A small image classifier, trained from scratch.
Model: activation gelu, patch size [4, 4].
Training: 7800 steps, batches of 64, held-out accuracy 76%.
Rows from block 6, named by matrix and row number. Rows with one number belong to one attention dimension. Each number is 500 + 40 x the weight over its row's rms, rounded and kept within 0 to 999. All counts start at 0. Numbers have three digits each. After the name is the row's rms in percent of the matrix's.
# q: attention query, key and value (stacked) (model.blocks.6.attn.qkv.weight, 960x320, the q third), inputs 180-209
# k: attention query, key and value (stacked) (model.blocks.6.attn.qkv.weight, 960x320, the k third), inputs 180-209
q.0 201:498509421500509509529519398512505492499500401492434496505501439498566503500471556532502474
q.1 032:491516495497486501500646493496503495502489487500484501500500485488510500479507511508423487
q.2 057:502513502597360490503507500498503526500538497506378496498499500500500470495549499500499498
q.3 025:463520408486499512502507500484504469506484431523495502506499499471501499500515499500480502
q.4 190:503440506487500490497428571485500515504536533508561520452492588527476514513563455415533589
q.5 093:522497497571481495488581492500513501501502535500501499194406483503403498500500517517642433
q.6 103:498499444480468475637505618497499516507500512507499496500500586491500495550500499464497501
q.7 006:609506503596491452526517496527500517475526522466506471476485500509494475487503503508518460
q.8 224:566482441485489513510509504512478552499503562505502390510505511499445540593465448496484421
q.9 057:517489615506536495503500496544465465465503504497500502497497499507496500500497500501514497
q.10 238:469494500414529514488497500502498432495491384502501502699583449499631505454493508613384502
q.11 171:498499476488541516454495500502499471490499423500502503719579458499639508476486500624378505
q.12 147:499527548502526474498441571445525510572501556489531516453462565501491478501490469413517591
q.13 177:500495403530499489499497618487500574512501534502505501498513602488475499547473498487501514
q.14 215:467500483366523511459498500502496420497499430526500502711592496499615505487491499583390501
q.15 031:504503554613500497503503498502500500498523736500499498300388497496501497499500501503500348
q.37 076:400492598427480482478494506430499437550441488580529503518499505410502518505498496495457518
q.41 044:501500500501500500501500500501500500499500501499500596203380500500499500500500500500502500
q.45 311:430428504393504457494566501407500451499498454571499500687677499499564500500477501525366500
q.51 129:499489499375562504500532499472500499452499499536499501860690499500500529500495501501412499
q.52 009:502500500500500500500500499500500500500500499500500500499500499500501500500500501501502499
q.53 029:499500500500500500500499502500500500501500500500500500499480502500500500500500500498500502
q.56 006:468499502494493500494440508470499500572495499499501515500500573495500507502499487454458598
q.59 336:569515512648492493478455498614499501518502540368501526258315501501463421498507500496591500
q.60 017:500500500500500500500501494500500500500500498500500500502500496500500500500500501501500499
q.63 009:485500501479499504498499487999501497508492487506499502522506472500500502500500504510495500
q.80 025:475492506498507512469410503470519498535494493501500592477521536505596500487501511475495649
q.82 087:501500505501500500501500501520500500499500501500500500158273502500500500500500500499618500
q.83 309:412496481462506509520541503388500499481499469599499493750697499499541549503492500501375499
q.86 256:516502521534492490479458497627500501518501532435501506208278501501456482497510500499635501
q.88 022:505500501506522499520519455540498500454500500499484529499500416508641494499494616553485468
q.92 011:502296502517500497500503498510502498486499497501500500502501498498501500500500501503499495
q.102 012:500500500500500500500500500500500500500500500500500500500500500500500500500500500500500500
q.144 012:479501502498497503482382561485516498542490494504499552397505581500540501498503517461494655
q.146 036:501510511543491497505502514497514497501500503499497500256464500500501479499526500501507509
q.147 324:390486486446525511521528500405502462486462401566500500720658499504512557500490501517411500
q.148 062:415533577428503483493479523466542457530467497526508516517515700443526502473501496452458566
q.150 132:511543558561424478411499497501497506500509574499502510359366503506500428490531499498507501
q.151 010:500500500418500500500500500500500500500500500500500500939677500500500500500500500500381500
q.152 012:500500502508542508501530427501501499451483479499495502504513390505555494495499629566502481
q.154 206:396502485472519511518575499499500465481460387523500501734704499502503543500490501517397500
q.155 007:509443454269514502494478504536492533490512498496511501930526510507493515505470498492509479
q.156 101:517514537525526468500409576490500550506518583467499513434448553504504486498496466429547577
q.158 157:500498504517436416500462501493500501657500501500582539408411528483500498500501500500552554
q.176 091:493506497520504524495607474496526498380481492593467491572606464500539493481481537524388454
q.177 100:483497506501492479638487563489499501501500538500500499463501547500500500634490500400534502
q.178 265:562568515581490496518474500534500501505498570421501497264411500487446499547500500442603499
q.179 039:514489494507500454503485501434527503495508503498635495499532500508543494503490500502504533
q.180 195:497459467495505532517487550501556513500521497501506500500502569520422523538512451429499529
q.181 282:518488489500511502550496524515495522392534499509501469590568510575475500521547465478500508
q.182 252:441397498443508497489519500428500499500499453547500503737595500500562502471501503573369502
q.183 095:802499500502500496572501500502499502499501501500500499259499500501471499523500500460575499
q.184 053:491515497502500501500519492500500483498496529501498499216364459530518382499485532538498464
q.185 101:492505500522499590500505500499500484500500500382501496219373501488500497500500499499542500
q.186 181:675503500549499502501500500610501500500501502381500493314393500500495496500501499500546499
q.187 021:335503500350368500500502530466515499500498498501501489503501500500500500500500500500445499
q.188 169:427548535492482454487513511493503439608458501499512492500498508415496500501429505496497500
q.189 532:512523499552499496560469576502502549499535567494506483446493570517426496591507424391509495
q.190 074:500503482461500510501501494500500498417499488506499500763566497502500501499500500501470500
q.191 015:517364498503500499500501500505499501499500500500500499497495500500498500500500500500503498
q.192 243:503509500504498499504507376507497496495499488501498555415411489501508500489507555512578485
q.193 105:490504500493507509499501498496501496502479361501499502828679497493504503499494503503280500
q.195 156:448503494495530509511530499476500498501497384500499501728650498497501506500498501501323500
q.196 062:491492499483471493492494510490500500514505500506500503501500512499500504500504495491498512
q.197 194:412505501491529509520501498417500497498493364526498501730704497497512503499494503503315502
q.198 065:493500500492595505498494500498500499503498499500500501907653500498501504500498500500257504
q.199 282:428503500483529509491542499462500485500486392519500501711642499499541532500493501524349500
q.200 072:506491481432471478519516501507478501520503500504501441523510523486413510525500458492496473
q.201 027:498488496471507503497501495502483500499499493500499504518605497501505506501497502502496498
q.202 078:513496500510499492501126503503500504498506671499501499379394504508352497500501497497624500
q.203 069:511495523508476491500499501503499503498505662499501499241382503507498496500501499498648500
q.204 059:590500501510503500500494503501499504454502822497500499485480555503404498504502500434508522
q.205 072:511513491535502535504464455535500492461499484455472597501412460517505500492499510538534447
q.206 080:491504501492513511500496498498500496501495336501499501751619497495502505500498502502337501
q.207 179:440504500497525510469502498482500497499490372500499501712625498498514515499498502530351499
q.208 155:519475441464463449519469498512452522593502503343526456407445500488467511523459490500546458
q.209 099:504598505613451443520497521490502504506517656503512493383423520505486422500571462483502509
q.210 199:567516528562433476475500500537494527525501587500501497261327501489461476500526499443652499
q.211 326:370465475419555517510501500424501498473498436554499501706643499510543532504479501532397500
q.212 260:481403469432500525458514517518501522556561500501503455556572523583472512522508489482449504
q.213 011:524492510543500489508506499501506500473503504052505493441501503509497501500502497497504498
q.214 256:595525527579434469475500500500499501536502566472501499269355501491452467497526499458609500
q.215 023:443501579496589554500499500496502499473493493500498503500559499499500500500448500500499503
q.216 182:506477503450499504488467560488490535509529535505548501500510569532439535553501410436502543
q.217 150:487508354460528548535522498504556492355485491501469441604598480478506545494446504521423471
q.218 038:491514509511475506504503529486516490504495501570497502325503521497504481492535501501497541
q.219 046:469479523398541513395510460504497491495480484480484501703546471451514521500471518516483481
q.220 247:511492513485500473537438568465515538523528532525521516520528562563462499546533455435500565
q.221 058:509496500508498493500497505503513504499506504499505498361498509507467495500502494493609501
q.222 087:486405499491501487499495505491495501502490505625510505800603503447500501507491496495341520
q.223 007:571488304548501455520500501524497519958522524493520479481483507517489368494502494500525489
q.224 393:482521511440501522376499444472508438559494427499581577498475496500521498435581587503503560
q.225 063:526305372480500501501498525499594523503557503482490469500500501501491504500449496499500500
q.227 012:463500539490365509505498532435498475530496498520504490177508533495499499509531479482422536
q.228 235:478415498485429513491554453494499451592471454513499490533543465470539507432446552548458418
q.229 235:500488485498491508539492598491507503491503547499519502494498612500377506582496426393502517
q.230 089:516538504534466482457501482503506506504512501499481500479498339524529477380522506505511489
q.231 010:498524522531494500504521480496502482492495469515490499517524490497514504492512510508491490
q.232 252:507567466546520502516517457513499467494486484459473503495437421505576476477504565565502435
q.233 099:498495503332502538421504370503497463498500471502486501546521482507513506472502556513499485
q.235 227:383482484384515510508499500447500425498498340569502502718573501499565509503490500528379504
q.236 084:530481542498491448523469531500502535501539544505556511499500554510457526522498454448506528
q.237 226:401409500426513501526506508476500476500483439646509500766627511490551528510493500501310516
q.238 161:524536523595488488500501500495499520502537734501500499271479502501390493512502485416651500
q.239 213:623520516648484489493502500539500567501502642435498498284449500502425489500509500456620498
q.243 232:607537510562490483481457501501500502533508574470500499278339501500491485500534500435628542
q.244 021:490500500472498500500498501498500499508498499501500501500500503500500500500500499497419505
q.245 287:602538507561487494483492495540498537523532546414501500320351501502481484500503499487600492
q.250 066:508500500507500498501500500501500501499501501499500500153315501501499497500500500432557570
q.252 012:500500500500500500499482504500500501501500501500500500500500507500500500500500500390500512
q.253 122:449489535442498489497531512451500493528494503615532429498532525457500505504501496478500553
q.254 008:494500500497500500500497500500500500503500500501500502503502501500500500500500499501499506
q.276 015:500500500500500500500500500500500500500500500500500500500500500500500500500500500500500500
q.301 038:500500500503500500500500500500500500500500500500500500500500500500500500500500500500500500
q.304 056:526486499509495473504487502513501505490571561500509484488488553499477499572511484471539502
q.309 073:500500496500500459499495505500500503502500503498501500407487503500500421502499498497501503
q.311 057:500418493500496487500508495425501498492499498502497499712999493499501501499500503506431493
q.312 046:497500505500500500487465525485507501507498508542525502547544672499471500498501489470498559
q.317 201:499476500462500449471501500438500500500500500587499500673784499500609501500500500500345500
q.319 354:553539515564496501519464496563500501513501520402501503298292501501442465499507500499618500
k.0 369:550560485564567484571450498540500546480537562421482516409412494513487464542467500474586482
k.1 039:499453503498496503499502495499516499500496426502500499502502501500507501499502715506497500
k.2 057:497395497500507550456500499491595502501493492500510507500503508508501516541495527500500527
k.3 030:496495501498499512497503491489816499516484486504545504503505504501514509502501552501495527
k.4 196:438500539460481499470545491467466449501443420553474487578567466498584504477536525554428491
k.5 197:506500442556506500500493499562498508485502510406492508349460472512500496510500510498554424
k.6 159:500501498498512518499500442500500500502490500500499515500500500500499500514561545499500528
k.7 011:534531463533541498528487493537371529453572532469477502472474485519423468504479413461531455
k.8 113:548521568517511489496491474510491509487585578450487509418435484545494485486495507501556507
k.9 067:502548519502424469504500498506473501490514501499498424499499497482498498448519500500501494
k.10 346:525500502500486481500505602500482523482529502520502397524523538499501500483481461501468484
k.11 234:537499502507481475500500578500460524472533500500503425500500521499501500472471499502499483
k.12 176:565573450563529462537464502553509553478540558430500497435437499506440464511459482471571487
k.13 160:501499496498506507500498419501497501500501501499501501499499502500498499531605529497501556
k.14 250:526499503500481449500500582499453506480512499558513385563519535495501500469472481502474499
k.15 021:505501498505507501503497495504150503489506505495495501495495498508494498556499438485506496
k.37 045:498496537496569494497477439498443499540500509471503500463442490501502476500502570505520511
k.41 009:503500500501500500500497500500500500498502509494500500000489500500499500500500500500517500
k.45 320:499475499499499499500589538499499500458500495567502399635616503499521514499501500500399496
k.51 095:499495511495500492500501575500446496471500497505501381506505500500501500499500429500493488
k.52 010:499500190500500500500500501500500500500500500500500500502502501500500500500500500499498502
k.53 014:495499508500499500500500500500499500500500499503500500507501506500500500500500500498488506
k.56 017:425499501467504507498509499489501477504457412557500498591574499497510504500498506504403505
k.59 373:502503496504502506500438410501518503524501503443497613396413457502500454500496561504575508
k.60 012:500500500500499500500500500500500500500500500500500500500500501500500500500500500500502500
k.63 016:435480525478459499486556502473489477520365408542502481565553500484585517498509527530419502
k.80 016:463487587470458498500495500479473483543452473526506520520515534485554511496512449499441592
k.82 033:502499499501500501500501500501501501499500502498500500432498500500500500501500499500672500
k.83 313:497498505497495497500549599498490496492498496541503402612588516496501502500503466500400500
k.86 229:504502494504507502500469391502514504507502504465497593406441488503499498500497540500595500
k.88 022:601500475573497497500475476525499521464556596439501497378380500504477487501500484492620470
k.92 018:502938502501499499501500499501494501498500500500500500499499500500500500499503500499501489
k.102 010:500500500500500500500500500500500500500500500500500500499500500500500500500500500500500500
k.144 019:454498564471481501502534475485471482521470469585501500620591500494550508493515514508333519
k.146 018:481395498454503555499503518486482499495479460521504490521532528501501566527502489492481499
k.147 295:496494505494490488500548619498499496500498496524508416565560523495501507500500453500454500
k.148 049:454496505469471507499504513433597463558437428539515500596572520478564508460477500499402549
k.150 101:515509473580531513501471498501511538491520528451499507390469491518468500593470499490593496
k.151 014:499500508499476500500501500499417499501499499501500499501502501500502500499532499500498500
k.152 012:601496505541485492502459501511492518496525638429501496276333508501482486498504475488661495
k.154 179:494492508494487482500502649496495494481496494506508423506506522494502504499500444501493500
k.155 020:528521499553505471503495485516522503501526530470498512462453472502491449484493512504546499
k.156 114:582490449539512500525474495548477583479566593430471506411444500563444490500490476477595491
k.158 107:507514494506516538520496467508680511509431502492483521495495461509514489502496533498508496
k.176 052:472493547496452488492502518470538496611495497503562506502503524522491501496477498492498529
k.177 108:502422489503500502502499350500515501500501501496500506496497478501498499511491501491505502
k.178 281:501455499493500500502500395511499500504501501499499503488499448498496535501500492494501501
k.179 070:500498493500500476554503498538364500420536498500470500509502496529465482540523515505500443
k.180 187:454432483432485501463560526501490470500507461531502430550562523484473538498489459490441490
k.181 283:418501499490488527500526509493515461500495455553499453574559500524498531502590452484407502
k.182 188:498500505499499500479500506486497501498497498501503500501501500500555480490500522512499501
k.183 091:502419511489501500501499486501500501509502502499500500499499504500498537501500492492501500
k.184 096:504516465504368509498445502500562505651500502492500613478445509504497499503481498497506503
k.185 204:500500508508500503496501481500501500499501500500500499500500500501507500500501540500500499
k.186 092:503502491502501500501499506502484510498502502499499533499484506510496500501500490491501522
k.187 036:498500510498499502499501501498367477503558498501500500501502500573504447499554588519499504
k.188 202:490477491500501518512501560500503500500533488515504489513512583514432526587543421402490511
k.189 522:524498495502502500519493402503501502499504514479497551455465463501495476503499518517545500
k.190 111:500603504499508498501518499500498493489500488501586500509509499500501499497502445504496484
k.191 008:503500487505503500505500499501507510464500501499499501497498498501442500503496503502503495
k.192 238:513498497509501497500500449616500506487507535483492511368411478510498444502499504500540491
k.193 058:488499513492480498500566514492499497518492492508500488759604522477505506498509480497374514
k.195 075:483496522490464484492502549485498485512483484576520445518514517470509505493514489500407509
k.196 031:417500533383501507497500513487512446517483462575500500614564509487500501503497499495345516
k.197 152:481495506490472500499575596420502487512482484553513450594579530483507516498511500500359509
k.198 030:466482537477481499496502504485455473526476474519508502522516507460513502475520501500470515
k.199 206:491498558491485484493533559487486493503494493622509434585554540488504504494506480500392506
k.200 042:570549452545673506498499496517527526446545526469476483474490410563500478503502519546539449
k.201 016:500550508503451443499499487499507494515501506496503504464447486469502479489501499500512487
k.202 054:520513477509518500500498497514499514484520520485499501484485495507488491501489500500522494
k.203 026:528538480518549494501498491516503513472526526482493498350480464500488490501495500501712488
k.204 094:553500503495500500499500501500498500504500500501500500477493501500501500500500500499497505
k.205 039:502498497500500499508502500502491509495498499500500497501501499499498506495504478485501489
k.206 036:473485526485453500498502516479505486535470477516525502521518522481514515494508500500362517
k.207 086:487497516495471491494501574488502491511487488511521451596512516486506507497510490500346511
k.208 103:545542469533567539488496429508529514490521517470473500465485406509568483484490508571540475
k.209 097:483496501485488549489498507479518487513497541511522496493503530481508524524493430426488558
k.210 145:502502498502520500503448386505517504530503510492495641461440477504496491502497571500547506
k.211 363:496500500497476494492573591496500496484496496567503392605589528497525532499501458500409498
k.212 305:484464510455500500504556528487474495431494469578483418620596504515495520505543479500409507
k.213 023:503505496501508511499494497501510502499502503492501499493496493498501501499497501503512495
k.214 247:505500500501516499505458413504500503522506505469497589431425471502495497501499561500571505
k.215 016:490498502493480500493501506483499495654487493505514500504505507466524503447502499498494511
k.216 215:458505582465506499507537517467477462493482460587519422594593526496491515498582473499407541
k.217 128:395491553477486511479522501404497449608441421526503498554526503495549511489545524509472517
k.218 041:472495498474490547486513536471508487511472473520517493522527547491521539567503497493477544
k.219 033:491486546495482482494514472491497467556457491509506500508508482439518503402510543564489466
k.220 108:451509521468487513469530497485500444513451440521486486511526476472519513425548514536475477
k.221 022:548508518514534466510475499536444524434558541477501502477473499500448492515479480488535305
k.222 048:494502521490490499499504499496444479517489441505503500517503504426499499444517502508492485
k.223 012:521509625517524371519490493526516524466603524488493501485486492514440486502496495495519490
k.224 155:477473518503485497494504501489490488648481489514513499451506506485507462475508502500483505
k.225 119:501497505478607529497501421502511464464483457501500502518505456528548501530491572505499500
k.227 024:498500500497502557488474503495523500520498497501505522502503520506526505511506543490498541
k.228 192:422500500486490517501507509437539477587437422523515504538521503486574518474508579507449530
k.229 204:490501499493520520489502396500428497496489492499500539500485442483500499502495659500501519
k.230 151:515503500506486471505484500500603509494531523498500500485492514507480496499500432381507500
k.231 032:500495500499500503501501499495698500516499500500500500500501500501537503500499307509500500
k.232 396:573501566551508496500472443571405532483550558473481537359360488513500442506622501500568501
k.233 039:500500516499242433510501499499685498544500500504508500501501598498500501476540513501496498
k.235 258:496500501499483451499541582497503499510501499553507416584579530498513516486501487500428501
k.236 145:472476521452492510483557498478342479502467466532500466536532502500612522473508510516462502
k.237 265:471451522487487489499556504486495454506472420531508492638581501489609521499502522573409499
k.238 205:492500500495521525500500361501496500494490496500496500499499452499499501501497543523501511
k.239 204:501500500501520523500493367502496501489497501469493553454441469501497500517499512500541499
k.243 305:501506496503501508500485341501508502508500502489497577494496445500500497500497626505520501
k.244 012:500500501500500499500500499500499500500500500500500500951499500500500500500500500500158500
k.245 277:505503497506508500500441363504502508496503506430492577408438498503497495501499511500588497
k.250 062:500507499500498501499500238499511499502499500500502507500500500498501500499495517500500505
k.252 010:501500507501500500501513498500490499500499500500500500500500499500501500500500501502500445
k.253 043:500499501480503501497496480501458501561506502499500500499499494504495449505496508500500503
k.254 011:424497515483488500496507505487494480526440417522502499570528508494558506498503500502408512
k.276 006:500500500500500500500500500500500500500500500500500500500500500500500500500500500500500500
k.301 012:500500500500500500500500500500500500500500500500500500093500500500500500500500500500500500
k.304 098:521501499501512501553514500501502500323500498503498474563659499511495577501503499501500500
k.309 068:500500501500500500498498286500460500592500501499500501499499454500501499500499620499500504
k.311 067:492497502496497500500502500497498496473489493503501499504504504498507502499502500502496500
k.312 065:469476526484496499500501517483488486525491484510587504505506571500490502499505496476485530
k.317 089:487499516490481500498614500489498490516491491509506379690579504483551513498508500500336505
k.319 337:504502496505506502500443423502509504498502514437495597383404476506499489500498524504594513